Weights of a small contrastive audio-text model.
Model: 9.76M parameters, encoder arch vit, encoder activation gelu, encoder num experts 4, encoder patch size [16, 8], encoder layers 12, text encoder width 256, text encoder layers 7, text encoder norm layernorm, text encoder activation silu.
Rows from block 5 of the audio encoder of a small contrastive audio-text model, named by matrix and row number. Rows with one number within an expert belong to one neuron, the router's apart. Each number is 128 + 32 x the weight over its row's rms, rounded and kept within 0 to 255. All counts start at 0. Numbers have three digits each.
Before each expert's rows are labels from the 100 clips, of 14976, where the router gives the expert most weight on average: "responds to" is what is common among them; "band" is the frequency band that holds the peak. Only what is clearly more common there than usual is listed. The data: synthesized solo parts of chorales (CocoChorales).
# router: router (encoder.blocks.5.mlp.router.weight, 4x192, trained with AdamW), inputs 64-95
# up: expert up (encoder.blocks.5.mlp.up, 4x192x192), inputs 64-95
# down: expert down (encoder.blocks.5.mlp.down, 4x192x192, transposed), outputs 64-95

# expert 3
responds to: clarinet; note A4; note E4
band: 250 to 500 Hz
router.3:131144132106135123146119119118121145088099170153109135132104132125139174155111124182109120102133
up.0:147143049142095167150127189104192125138091090162118159153160157100178109129148117097142089123164
down.0:121190166125092162093162140133163178092149202096177112095098173217126111138149082163129201107087
up.1:168101148126119119155102089143136086101127099078172139129095153162146099109124121167131075104149
down.1:075134108130126140105139105132124088083075131163120154157144125134114186125084127152165104142100
up.2:135165139128134155093164117165183094179162138079133163147132133125169178163130155152133074112122
down.2:157150139138129132174092170077106161115105113109077176152129166100093093155126179079096145155111
up.3:104181175106141135151081185138190127175148159124071149130114180121086136157142117094148114066126
down.3:131124107164205109161137083203114152103086155192090142061109169148184162124142115159107123118122
up.4:078183181163158114086135187148092153172095118102105115153155079107138113075129124122113154157162
down.4:139131117153129082129118096159171186131083200151126158140216151198145109139154102114097127137101
up.5:111098156160185109047168177175109100148154136107126117077079122109151182154082134144197111116115
down.5:120145087092169136161116094091134110082159083146042142146094108104122147146146141114142150091151
up.6:154130120122115081136149139133129170110189124117081134127144132110104107106140164095091070144163
down.6:111103138150081129148113111112140198143139103119178102140082075119113093167148134120144173159061
up.7:136107094113134126179102196082101146114151134141137117100159106154127174177087076186145136117109
down.7:146098188184186116075092131126090177103097127120120134147156129089168177073118108132081087190122
up.8:122110099109138213153126125160099144154089126144118133129151157154161147178098145120119154127071
down.8:160068108138177079139160130099120201130133128139115154106086144158142163110059124198148129188120
up.9:168152099175152117082150123075067128168125132094160119066137088097128190126065118077130171121116
down.9:123033089137097075137086130117159121083174078119137089160120144131113146183183090161141092140138
up.10:112155118098051136104135113100093097128110179116098144193110098109145143133130145101213155118176
down.10:150159130141163176137068160152172148121065075153124178098121105158154170113155080118104126164104
up.11:099124081155148143108135115122138175129127064133148088145128126178135200144099115093102117173155
down.11:062165159156162146103142103094144140118117121129099133170122093154136190118141153107121144087152
up.12:145208078101109141146143171117193095133115098119084084158166111150151099099148116109119127142069
down.12:152110138156135174110184114110133142149138156104156156102106177092136131128144120111115127054141
up.13:164120140141123162134167167121139102118102111141095152113130181131162033159100150187107177127133
down.13:102191142195128145130105110107179132126178166150136100085120156172061142136193148109140163145148
up.14:112113173154106072150110187134149143138128077156102156119131118130154156125150149101107105114066
down.14:117101084160111139133129103148061109138117125182131132104123121120032143208116112074145160150206
up.15:109092102162162095149104179187115133090159106145115120136150064124195082132083131158155123129109
down.15:162169110137090129168142112130127060115125097099136076096161129120080130139156068131114154112077
up.16:123187152116148103121103101078107093138160154135108142107143172126125122167120163123179059177099
down.16:166137171126136089086096154136074098176092117161187142130065173133166164094116094100097096147128
up.17:160069132066088143151171199131092099163135099068112161143161159120103149153177098187111127177107
down.17:139082059128122208120169130144116097102180136107087151158107151143202086124092115035151107123114
up.18:122104136145069185150183142124097145087112163155176161120139162131122140148187192152123110087132
down.18:131084171139057147158163128108137106099098153086134078137132120109107157202158108133148124080097
up.19:138109142154128133103089144130143124098079126109077125134127115115099108089149161137142129146105
down.19:138095150135054086094199097057139123121193153106120093130121087123137161132095148155132059148128
up.20:112129123116132148134119143122151063092155076152116159173198091125163134129096080139166135122131
down.20:159120121137115130179129080134131129169161138126142112133109134125067138159140068095094133084135
up.21:110134089125116161112119100104088085180119138144096110117216176130140156117106127142093172049125
down.21:111139097128086189126106142079118100075201108085119121190061133112154134138041130106167080102140
up.22:111160106143091122126157117143176176104161165130147091128107172164137110140169136124129145134118
down.22:134094118118155119132152129129118074113119048112141187138127171101126070141120204087137071112167
up.23:103119136157146157173187100095157183145173153129130111100131140189122145088133093125059108129125
down.23:195161160182126152157112119165069106082099063167145132160174145130127127217111142163171141159085
up.24:151135128089113144077102090122140110158108149101147085102097067117102120143183072095094177083144
down.24:120120117135118157165140118120096113122154084045109126101185091081181147153077147095107175186131
up.25:140180163126125136138178144137128145152131128103131134100124105112097069143066181093138117118096
down.25:107144136131175150164135095113161140108145147153115080126064118124119078108113069144111150103118
up.26:127123149059077112129093131132105139141116117189068186197158102118108142125140094138112085107088
down.26:112099039091136132116187114159117111124149147136118084065128177151132085134107131113147109118073
up.27:134157085129185142149118092162152093154120105109144201111192138181124191101129112123148158124162
down.27:101149091136140095083133154113098158138136105142106108120180129069110112129102178104163147169168
up.28:178117098125133123160096069153154124167091160152136156151204198062098155123060115130102093143116
down.28:154166160099156132099160150111160154148113126111179086136076141147110146110165134136148115171163
up.29:104096130205186102128086166109152137095147114114132125136106101127159194138176125140164169126080
down.29:148168120118068142084095165113153092127125151152177133146132143141133072179124104124111111061121
up.30:116123127160084132181129144122101119092174097139129108126164111167105170122124176151172128150102
down.30:120134127120083168096134143179128092144145121155176115124155142121124089137140117176079120113110
up.31:133168146210148122136072164163114203070121124143162161112099154053178133117135107154126153097093
down.31:096070183077156110107107110090152130161148129081176084083156098134078107106129130097096102113113
up.32:032150124103149134111171145114114089148118147112118090095125132171170129156064091111107127169185
down.32:192164145127172075154053052113099130134124098098125133169161140060130109120232138133176118168117
up.33:146101147179138158078138146114113163078169130147107111138180147122046143064146123173174099144104
down.33:088150136153152131161152050092156138162132123134116124094097112164118143128099115187206094089075
up.34:135116173137140148118139101114108129153128143099143085067176171089134123132147103203068133163120
down.34:098142169199107183164052106096132106073071147082092123149144131154180165141136082117140063148143
up.35:120084150141130169121088133084117127164162111031146137170133110136106155178105116121147108152124
down.35:136120133139131116132145085113093152161180165140142059120110183181133137069169093138125142117120
up.36:092160163111101116111115201107103128119109101155099175200167127056103123088108118187128105139142
down.36:108163150091096101120115164101092119124128127119134163051160109136105119121193063125155150112098
up.37:168116112112128109122101089100116063134115189146155093166097043142121105082157130151099102147174
down.37:119139112145136127098139110128106066108147094147061110202118144122168102155093125162104138053151
up.38:071143089104110132107135191153131164105130125179128155166104140114148133121118120118083190068139
down.38:128094144151126120112141093129135136135116084076150115179155129148162124112141137124129109101123
up.39:187166095087139113072129137137122152091099173187091097162152104128182109079167099141124112081097
down.39:135171158151067101134169145139133115135145097135189146126167107132112173143133131160155093150157
up.40:127138160136092121145100077132214079175045139199124126151151127131120134100128092100140080098115
down.40:134104110144202129143171152149155099122148083146139153158123061180121154192168160074121128175187

# expert 0
responds to: note C#5; horn
band: 1000 to 2000 Hz
router.0:127108164154158134101123135150115119125155115169162160118074091076120047119146149160116088138088
up.0:040108129154137136144147117117121167169221212118086118146090105150111104106110142148066116107125
down.0:159155178116136132127161156062094139066115146124115173120196142135194100162154141143148166128118
up.1:149129118124105157057096151120074091134082095140114160145142163128089132104153112100076084130209
down.1:136130123136188131158116130099119204160192155144093177210160177111112122194111102130137123070100
up.2:144106143104115151103157168160175073123066122096159122185085129137146132121138131150137154175143
down.2:118161090144106126087139066103121181086160119122071145067119153111142165153092145103176107144088
up.3:104161156135155126147147098169206147116143066155106178178135138150132158112092122117166157163075
down.3:109191148100061155152105183107153116152167159143148079105162101066132146134169126141125093105109
up.4:136119123116172102096099143134174133106156113164144143118162159122173146154135143164149160073161
down.4:136103090080136137141116106134107146088148072162043039127059121142140167123094089197138089090136
up.5:113125117139163141068166153149121104187218158118163114058079067103124115108104166120160122160135
down.5:078139073112120100115086125156119103054115129178171105121108135148110116134176146145087153120126
up.6:119130161169115117120083140118112115117113166146102102083055203114187160142210094163030147139133
down.6:122131093076152131103138057186186119133144119156136162132183072164158131116109127135102111157125
up.7:112110192076134147105156132166150075168135158088152097100138151116103174133122088126077114150108
down.7:196172173150129182172089112080076075134114121130118105194145123121160145068171136092097089068175
up.8:105125178121162172118142145152135164146089143124192134118121122116124157168124141084065154131122
down.8:094102102133151181163164105126153109133104167111111060097184122110077112134119152067106071131102
up.9:139090096141130140155157086110137118146055100172115154147079132148138048173176151127079170171135
down.9:127166151081117212128068143130095133137077139176136109124133144092122149168112123119189148114087
up.10:123144097173095090091107154061093115120158127127214134110131164172125082099115139098184112174133
down.10:133063097118135168136148158155111114118126101152094166187111110098098123128094136102192110024147
up.11:086165126101158149169090156137163099127170129118137108116180159123108174098118157114117093090160
down.11:085103122125076097117142098176122173196151156099108148104116133089146123159116084148124121166094
up.12:103150128147105134096112174122171155110064131077175166131097158167129077147084118129107136188112
down.12:125083073102160085114109141125154070110088173175101041144187110126156154113170122114097076178137
up.13:106119133086158078095134161036140125161182141132175102152164076116092107143146110111108072137142
down.13:108156128173155112115099096184145098080075133128139161138097082120124059111081167124101160085153
up.14:139161048113144123117125116120061084117153150094121090107097132154109080180136140169149116222126
down.14:109103103142095136143161129183181102142097101132172048129049128141111108133140067163115089164094
up.15:142183144152164140141105074108150110099127134097145136130089116096152113121115188153133118203151
down.15:101158102168102121156104131141141077135119110156134130172132111151100116152227129161118126093185
up.16:139175134094182140144121137135133104057114111149107127085155138135147144138057169092110175133097
down.16:105100113145135090086088082176141114156113176173108082103144096119156176151158167119073137055172
up.17:111086151160112107140137125193153098157099061174134125095199148105196154125122086106075127092095
down.17:107124121136159154118125118160165120123140103095145108171102110100141135107121101110076128113129
up.18:138143127130142145109130158148109122200087167172109079110094142082125128141049116170097081153082
down.18:111099134151129133089176052162101077122131144140143103125175105150104097196207175138161050112154
up.19:102107173156141112078117162124117179102102128087143097115084136123101073162081099107209147074128
down.19:129134134132113143117137152119157161152123131162110126152124120141093114189134167162176081134133
up.20:100098098106109117131186110145096109144098093173130156073162109100112142158185134132187159090115
down.20:136108069160136131090075119151145182074124160140130144198150149105102092088142170158094161130158
up.21:126097175134106150109128126088181126114088129161152112122141102169135105116083112155185121108177
down.21:133111148187136171136093163160124145169152178075106126131117107110120139172119173051133170141118
up.22:152172187161084108139111140107146122167086161112124104127151155100147142159127093141113134101168
down.22:092106151110085152128116140190113146144122106151198151139142125086090124151097126068151146147122
up.23:096110143114109109162091146148134107156115080166148091148168126158075118139180109144099137126137
down.23:133118149128179113143106194104134105137086149118127133135117050109084141137140154116151148124093
up.24:108100123120090094137157100144080117126135123127111076145140131138130056145098069161153169141123
down.24:145154151112129118133141152088091141121122119125239114139118140097129102141075116121133148112122
up.25:070121126070146123137118125127141113101208162169164111156127103159122119106166162123148107145172
down.25:162118141131188177092143129140111159087042158146181101136126118128128128147141120074138121103150
up.26:172139134110149098118153156121127113087088165042094142130115113155136122194179116118117144147136
down.26:101123134131119122155136102144132161147195071092150140155143089049127111066191119094165172076142
up.27:081130119080107121114140153123177157119146132055084086154128124111110193175120197153131110203128
down.27:154121164147103175159086070074118185173149047158112131149128171148131119051145145129090121124088
up.28:090059148096125108193181137111118102166084095190115122169150116140165152181154167114123107109106
down.28:138133107166108181128104184150148099123129132079151106069078148213144134128146130166081122185141
up.29:170151145137127165141121180162084090139174069160128193137166157158105168088079124148100155148124
down.29:100056098082151142111077104141120159137167087149155091178163094093132165120112072075119048133096
up.30:115136135124116171146126088102128141137118087186128138090139164181136163115121128140106170170126
down.30:158149147125143169096182124171150193130184100076155187067159137117150145117122110125135088141135
up.31:079133159119122069174116074121151079103136156078166140129143153095093137179138111110160107071161
down.31:166140126068126140146099137146088112095124128186147093197095140166147175141115085134161149128117
up.32:168146073154090082111078151115139155188119065115130111154100166096112158134103155127164129131154
down.32:120128082183149154140121161160156149164138192153153127133208118112175134146094151097133115136120
up.33:154130100120101124178150123163169104096102098133109104143092095093151139104090138126161125096131
down.33:115105131147120113151133106130094093109127125090168147192132063124122137085119149128112122152131
up.34:076106078089135116109097089128157074125156167060074086172102163100105103110092135092137118166154
down.34:149136105126173123116107138173114162188108170112191121168126166120159083143134152084092139103100
up.35:127129150086157174146165193138148151170152101141127150145124106133140159180113131086081123116135
down.35:130118163147130076086136050116123045106168118119169194096135118079070120140085140098095081148067
up.36:082148138207138188089127178068137156144153167105145120128157096097085118126115086097124124081186
down.36:130147096101133119117124125142093134108130117118105188145126148065145103127113163185109137126112
up.37:134125095120133125142127154124095155140085159112117118174117117126146141171144119130102117159060
down.37:096139134141163126143153116121150168137080136128086114085108120175173094115121132121095169115090
up.38:172139139108139178182123147062093146117150117112148058153113128111113127159142095148119124131175
down.38:120110051095098154131141104137130145124105140108130148158115157129157163143138181140129114156164
up.39:145087128144153149111144127122113150139102136095081129125145101106173108153096115152134168138147
down.39:178124123170122120147131168113131133162106103024162148118133157176149168088110112121174157158075
up.40:054104159095113095170058060114116142130163118141165111121075100143143161125244135207129125152144
down.40:152156155135121172139144148150160131111130108102152091130074166138127144155164108136101100067112

# expert 1
responds to: note D#5; violin; note E5; instrument: flute
band: 1000 to 2000 Hz
router.1:104123108065120155137158105144133121136096125050076086173073134162098124101103130046142172122176
up.0:104130117142113226083139144155143130123095149103130096112131162133083103164122190100145159153131
down.0:074145163075093167147118120179164118145113188161165102120143125131169118131060091147139183149147
up.1:130118100160169086146117185158137154127116067110068153097087059143110149115180120091186190108121
down.1:145183117111196088136119173106180142115144130091171116139132068141186124125083136154117145084096
up.2:105078179149095091112131134163075123198142126143166055187066128126098173094176110100171082114075
down.2:139228123154122075110153070169230134152123133110171140148147099113138198064127194146083123152147
up.3:157127107128126109045111122068155079149138148164155171066124126122139128141105188123121170156093
down.3:107161083101187127091141099143133172115104130147089190132145105095061111154180172180136102087086
up.4:136130128091156162099134159167133076128166165155154127164080165142151115069102146128165066199113
down.4:179152162107150145132160128146172123145071081090111096152082083146116156168054119125083119134153
up.5:140115134031127119062112137096148099086134092128147135131180186143185109122151171203099111130126
down.5:192132130127074123065148147082156137109137122153138142113116123107085120174109101124119146188113
up.6:108127143158149145139121160079123128126148163157088103113121111133139096125127056140136152142108
down.6:141137093140151125145127116136144134130135093188197137143141099135144159081084105093116161143113
up.7:117083114177093186125120133177105161114099134124087145142120154158141144130070184151181133161122
down.7:115193131159153103168149158130088130125134078152123159155153102128151107158090113085191142119141
up.8:203173031149111102109146140114126119114139054098096101139125165141180169122123112101149121112202
down.8:099177139129107108134063119184135146120123123140135218159157098139075114098136165128135147072113
up.9:138088160068128120121133099195097132114131109153157179168008129164132104121169152115080083098131
down.9:128143105130123130136121104131119133145126149116133090100163153138134157103130123024175120110136
up.10:110161186127143136134094143089114156142088157045107077080063100133093140158186091132148106158143
down.10:155070107106088132154144124186116165178144089143136099129083104120111131174088190135174143088162
up.11:128167109127125133060135155115161117123042143152087049131150173078116178132100136154108147116106
down.11:170085156134077096201152116169221113145138095106091098112049149141123175156120098133122102142168
up.12:080114141140122180103094106091126094113133124124109141092099135187111100081131127136099142145183
down.12:125122122149091119081167111098122132179086147122177117141130102139092117134123101076124169043118
up.13:165093140085182104139107142166031148097127128165072107141144128171158129168145187117164145158101
down.13:118191123180101168090192134097127055140132088104119107148141139163178146120128113155149116126109
up.14:113134124100140115113167155123164078110131140182117109072085136195135142178160143128043226141124
down.14:158125100129138137153107116099055183108155112119169151158138127109096136086128150135167110087083
up.15:130099130130114143092133165093069102124150110121165145092168150078123087148088170156114068128093
down.15:078166155142119141118148109115167168110085161101130145163122156178133147123135121142154118091121
up.16:197217128127107120126146103160141133147124111103098073086082098103170095095100162160124133145150
down.16:125066109112062076168151103171159163187127135115160126083135132142119165154147085080099105097000
up.17:107074089162136120115134152140139136166117175122147134107117134122079129095130138136112130113105
down.17:082103145161186098125165122093132142130189174130112101067102123091136122142125105121137096203148
up.18:102118143084126174120145179109099140153091146098138127138156104143064100150147138132083096117180
down.18:140158087147069160086105165176193118120125138144121120156085118152104163135142123105133080111108
up.19:160117162114141140185162095090111132131109155128116169139107132187097148117126139158117119125070
down.19:073095086148105125171100158181099075136129145140213113150135158160190109170144128095090161122097
up.20:189141108115141137121102082064090115159123140144116136132125083088144135109154104105119170172139
down.20:156160148153082133157100142137136121122156093131187143177113110060153140162139098094145149157156
up.21:133128173102180132144128080127132162124200101138096083127127207167161144176111097195074165132128
down.21:107159077125160127178106063066166163138103168132119117098083104158160155039131114122134126073156
up.22:166155145083110140103063114119163075077106054083161128141130154164125118109138121092073106139172
down.22:152159098107183165136185139140149142060110189067168113161143136132145092156146092092152099126169
up.23:120140076093105110151134117147086123125132142045173171142096160180138161154149208120152097097150
down.23:146128173148192128108120089119149131141164111089096111125144147157164131127115081073163121147170
up.24:104187080110150099172113117142110116077129104150137150140097087130135119189124103119141059168154
down.24:086124114140127169118169114102072153120140160133121131134168099054127169110131121125141161090047
up.25:049125097103140171088157150133198161118146104129130123163193175040092107169118159145084122118101
down.25:148127097127108070080133088142168140155024116057120096138082132136161116141149137107169149150106
up.26:067121099082203124119129088099144095130133182175184141102148097113154134080146145132111140135211
down.26:153105187159147115125166120095097108103135157095103133062229098110180128165164133153074128114094
up.27:135144100161176146062132136105116161094093155176108067122116116077147171109156141151088160081102
down.27:116113087176158148152083147152078176108130078151174098154163075139103144124147095130172177142135
up.28:133136158126098120098160120115127202135164118154122126101120078153091090095137174133138136116123
down.28:108121148115157125091129087127154132166095146145127048118138104159142155188154156117054098161110
up.29:188113129094148095066154149149161173121109102138124147111107104088070134087070177089145075144117
down.29:144164131092134077090084133099160187181083113158081080147124130070097160123144125089128152154069
up.30:108119139089140114181130175125111167178156129074121156127107107146104093150094125098139158148135
down.30:089153124135092137171142148181091167088082082193166180107206107097151147176113178076148116184117
up.31:179134104173195111091157140110126152140113170123129134110074162133098158151113088135123132119128
down.31:105222164103159063142070014157103118114139145137129147120144126123185184112132182108159174137138
up.32:135112130156141121087102116163102130176074141163099034105116079114181135141103103079132107116159
down.32:107109107132150174160126148182117137134160120099167154087212156138048157178155111068142175128120
up.33:100110137194110141139167186106111146105155099137125103136123098204152104127135147124148130143091
down.33:103078119170107120102159147134107123168127172168099156105101119145125125129158128014108208150162
up.34:206141143138193143146166134187150103163104132140139168085157141148129185142124153099145079155109
down.34:075141091103154117107098086129121125126128160140146193140122125081131171186153142141129112149165
up.35:146139151117158087117059119150110093143125156157152083121115150149181168143120124084114149159064
down.35:116114135172154162101162116118119093070064112143112165120121140114152125177114166163139139081137
up.36:109156152118197183126129181204204100110152127115107126109101158122099190061147099140150081148168
down.36:129124095169123131083153135101129088086101113094130086138085092191092087100162026088134121079169
up.37:087128096132117162119092150096102115128062070126148121141127153085197146103179145142103117115123
down.37:136148093125129132160130104082110080152168204111107161158125136187196149151109147105114121117166
up.38:159161107099147162149158129112135106129146158069043093153067137092154101083164195170061158120136
down.38:193100095113128129106089149087112118100159098160118135094176111155141151100147093159104149174124
up.39:154127126123111103161134199149126106078173150176098170153119101106115147149155146137131122128062
down.39:095114130167172061135149141118068106153126110191142121113131089117118143078141083070112184167163
up.40:146058135139139136128147057040128135090121172144133082100126084141127170143135116129133157121091
down.40:151145153129096066151133164114099100161182130139044103112110040115155111135151102145074155087089

# expert 2
responds to: note G#4; clarinet
band: 1000 to 2000 Hz
router.2:164140104161110101126124149098148146137172116153170135086211152144154162130128147113134130124088
up.0:195152121083103098131125151099115139088103152121111188126142103117100141143092177124096144163159
down.0:147170083125174066128077156139080115157126157114130082136161091075155166177146115119120118121097
up.1:111147178099153159146123135106160108124124139135129113112124131182098124100098177122105149194119
down.1:136141160168123146112098150132108141149080105081106080152137149113073109092089075121167147137129
up.2:128104056167166154108111132170127158082117117144131140112114078113117147116118095200131085157138
down.2:139129191108105119068126122073160161214138118121142128114129136212124143113166149121121081163080
up.3:113098165104062124141190205124125127123151097132125193095119143137144147158097111144087129103173
down.3:160155075102132162124164083141137111139093128108099106151137097149171111109193064071090150118100
up.4:114131151094097105089130107097097109112089132155152080139131097152083146150203158131104106147097
down.4:139167153155180079141123121091120099162119143102123169132132097100147181133102140081132064165101
up.5:166093156160156151137141099120172088165141191110040116125102101176129098145069139115121179097098
down.5:148139116109135134091127148122119106136076101162128160115145129132203157115178086161093118144198
up.6:143148137080103157110103137120103153098130135120114095173124112154115075081142076180065165085159
down.6:168129130123129085101136120025122146146175146081118160107094115148090085103136100157097100200162
up.7:176088136114119124058119161133116157145140167122109048056110146086093106154114123172145166184181
down.7:148120162146128086154152149081137125117132173107148170102102121167108176163146095109150132154116
up.8:095147178131176126098095143154194065138121151120130180151094119091113102087100142140122120155177
down.8:148111060156094128121098108134148176149114126136108146151153172152148083155199074119111123137173
up.9:172094173125124141167141150128136128055155121152096080142140083104137168166096142146121146131057
down.9:143052134166114129098122171059135082187113155125165110140084196136153108071104104076139184113211
up.10:184108175128137092117144129145156084125138125144135123161140110126115114100168121136099151105168
down.10:150144121143098179073084108117139174095134085154091064133100121158125191139111090116127186157140
up.11:133120142126039158142133129122124101196198101117081116142143099101134117139110143089159114144158
down.11:134133076129129137065120132101110113117101147099154129099107144162090159156135140200063088155129
up.12:123101119118130100129075184127168098116069126235107138133168065108079169108125242072080148117152
down.12:116092062129068202165156168160135163105106134122077149115123147144156121103132104127106102151164
up.13:117197103133108146113108076182152095106130077178175129136154160116108115126156124149116188132150
down.13:083098107065172070135122109156140136118187124153101111097167139111182157078104101125121068138113
up.14:136139138083124140167129131117119143130172179074149155079123075102094149101167133121084104133137
down.14:109158094106071165096125188185135152115054013142149143118127142142101126163193179128138115187148
up.15:141145099080107196183116083165105151142164103137119109094157150150090108108110121155160125159136
down.15:172148107147054102166139115116131116176091134128163124100121153152150134072112146177097152090048
up.16:120178134147197130151151164122132111131125134115173051147157126092087150150116177127108179074106
down.16:079096167115106150083051079156177116125173122149103114130107133115127169110091155113094106070183
up.17:111060129140184139121090125106148096113127099184094129141132150191135158187047199136080150156133
down.17:156185103142144150155124095095080142066134140079085156152135155099153126114111134144117078155158
up.18:117100196114157126100131100110137067131141164167054171080120158122067136119132129154118069122167
down.18:140187077175100118131171145123136192112160162099107146124063131115123086068143152146104080157081
up.19:139116025096108125134114147112064116156109170131104138127189102073103155139118133136108104199138
down.19:153130129107156102097137099138171085163126125124158152153114078113167130154038160131163131149165
up.20:135095129123164112164140165110151161126127125152129152111081136097085161123081144081147136114142
down.20:131135185185145101101093113138173087180128112129131110130120153152142129102140119061124121124159
up.21:045140105142156142104148095089177124139129139070121114149116127126131152138152144142085136102128
down.21:183159104105174208141156167174109088136115117080127123132095145039188055099178057134179120194110
up.22:133161118175122121171110094139113152133130136133171122044141131147139146184152145130115148118105
down.22:099139104124154155175093043067105172129168112156051109143137118148100106167127125144134096105129
up.23:132142175081103131146126093162080103141127139126136064093091166151099122133195116098140130095178
down.23:054179185144160115146096127105022110160117096124067134130160147135157139103161168123094124120118
up.24:171104160142108113146031119139146124148127108113079160037092093096181146137136085162106153168152
down.24:066177089125164081081156148137076142049148095084177156160151165129087136110156063091104132190086
up.25:148147113078153205137130128134138161137095086095148149146126194090087164116072147129168092115142
down.25:157094135099141107161135141143099179149158131166108127041184122126121099126165089084144070154154
up.26:081152148127120119191100164125149126142126134096143173127119184225157138189180064118092129124123
down.26:070160100119119114144141141129085090087113140147120117115110086145164149110123116136156149151133
up.27:128103116111124152132115132133099170112076143144134095100136100167109127128114178154214105114118
down.27:104142132071143145171065149139123160158132161128141094080174125149136088078175194085134129106171
up.28:113077162157122130152120025151122143149110141161103107161139153126144091138026140116156172138106
down.28:125176143170073139086095162110124097036142120110131165142125080141136088158157100143117098122168
up.29:114148097076099184097111116141127131147139095119148140163094180082157063117049136076167151098091
down.29:186102135161130151172100092133125117156162179141133072100099073151127106136120175122153070103083
up.30:072152128170171098093144178139161133086092083163152168105116109099123109134116107146183135074110
down.30:114121069139081206212137086126109117176092124192154142117123200116145059102105126037113112157150
up.31:145127152115185055132106158157088124104117130185148129119104122115123088121175123144095106153095
down.31:109182099131099115112149139118174150135170136109142082087152113181074125162128108151164130125159
up.32:178127179152150139169107145110093142107167148135147124130080133109112176171113194094113127112112
down.32:151133105106166073148093081139176107133128127105126135143132166127139058168177212132138090130118
up.33:153103100086160117088133168106129101109232080124115132103142105140144120172206134099130078123109
down.33:092115097142165120135125096139041064140146099109121144125092168092141181130110162053127124111223
up.34:119142110095154148102060116167139098120137132126100162153115136136145129133047157086104124085150
down.34:098096119097167124153116105113130093076142091155092174117139128128136175126109131091113172132102
up.35:108131078095147148173117150062080111144122111105083139074179112140072074149122124147146145089138
down.35:108181170114092107083163133108132145151137174165104102122107116140175193115139148107156171137076
up.36:128142109108145128102118119148171135124178123107061126116162152106078140099124120151148093140106
down.36:087152133143126162134144070118169131160140148169147185093101119135188131090147128132105139065106
up.37:172089104173111054091133155123031127182149127125112150123140104194180118141129173182150097129141
down.37:077164089115168071121160131097098139206150096111194215148145196099132145098102152145138104121116
up.38:145094116203122118089132133113089102110159088150089091109131139115195139154175096117145100173150
down.38:101109106107159193103148059120033118113111126051133155123135108120133182140113104134123092133161
up.39:138160098126124135153137151171122106095168187135117154087201192087071069109115037107165121152094
down.39:117171096136134069067127145157082138142107101118085123129169132104105162040158185139116080136123
up.40:127152187181167120044125144101055193168092164139138133152106129096083126149131202141114150174092
down.40:119154124054112192148150094128186105108194166087121130100041128181122113154083125111142191079117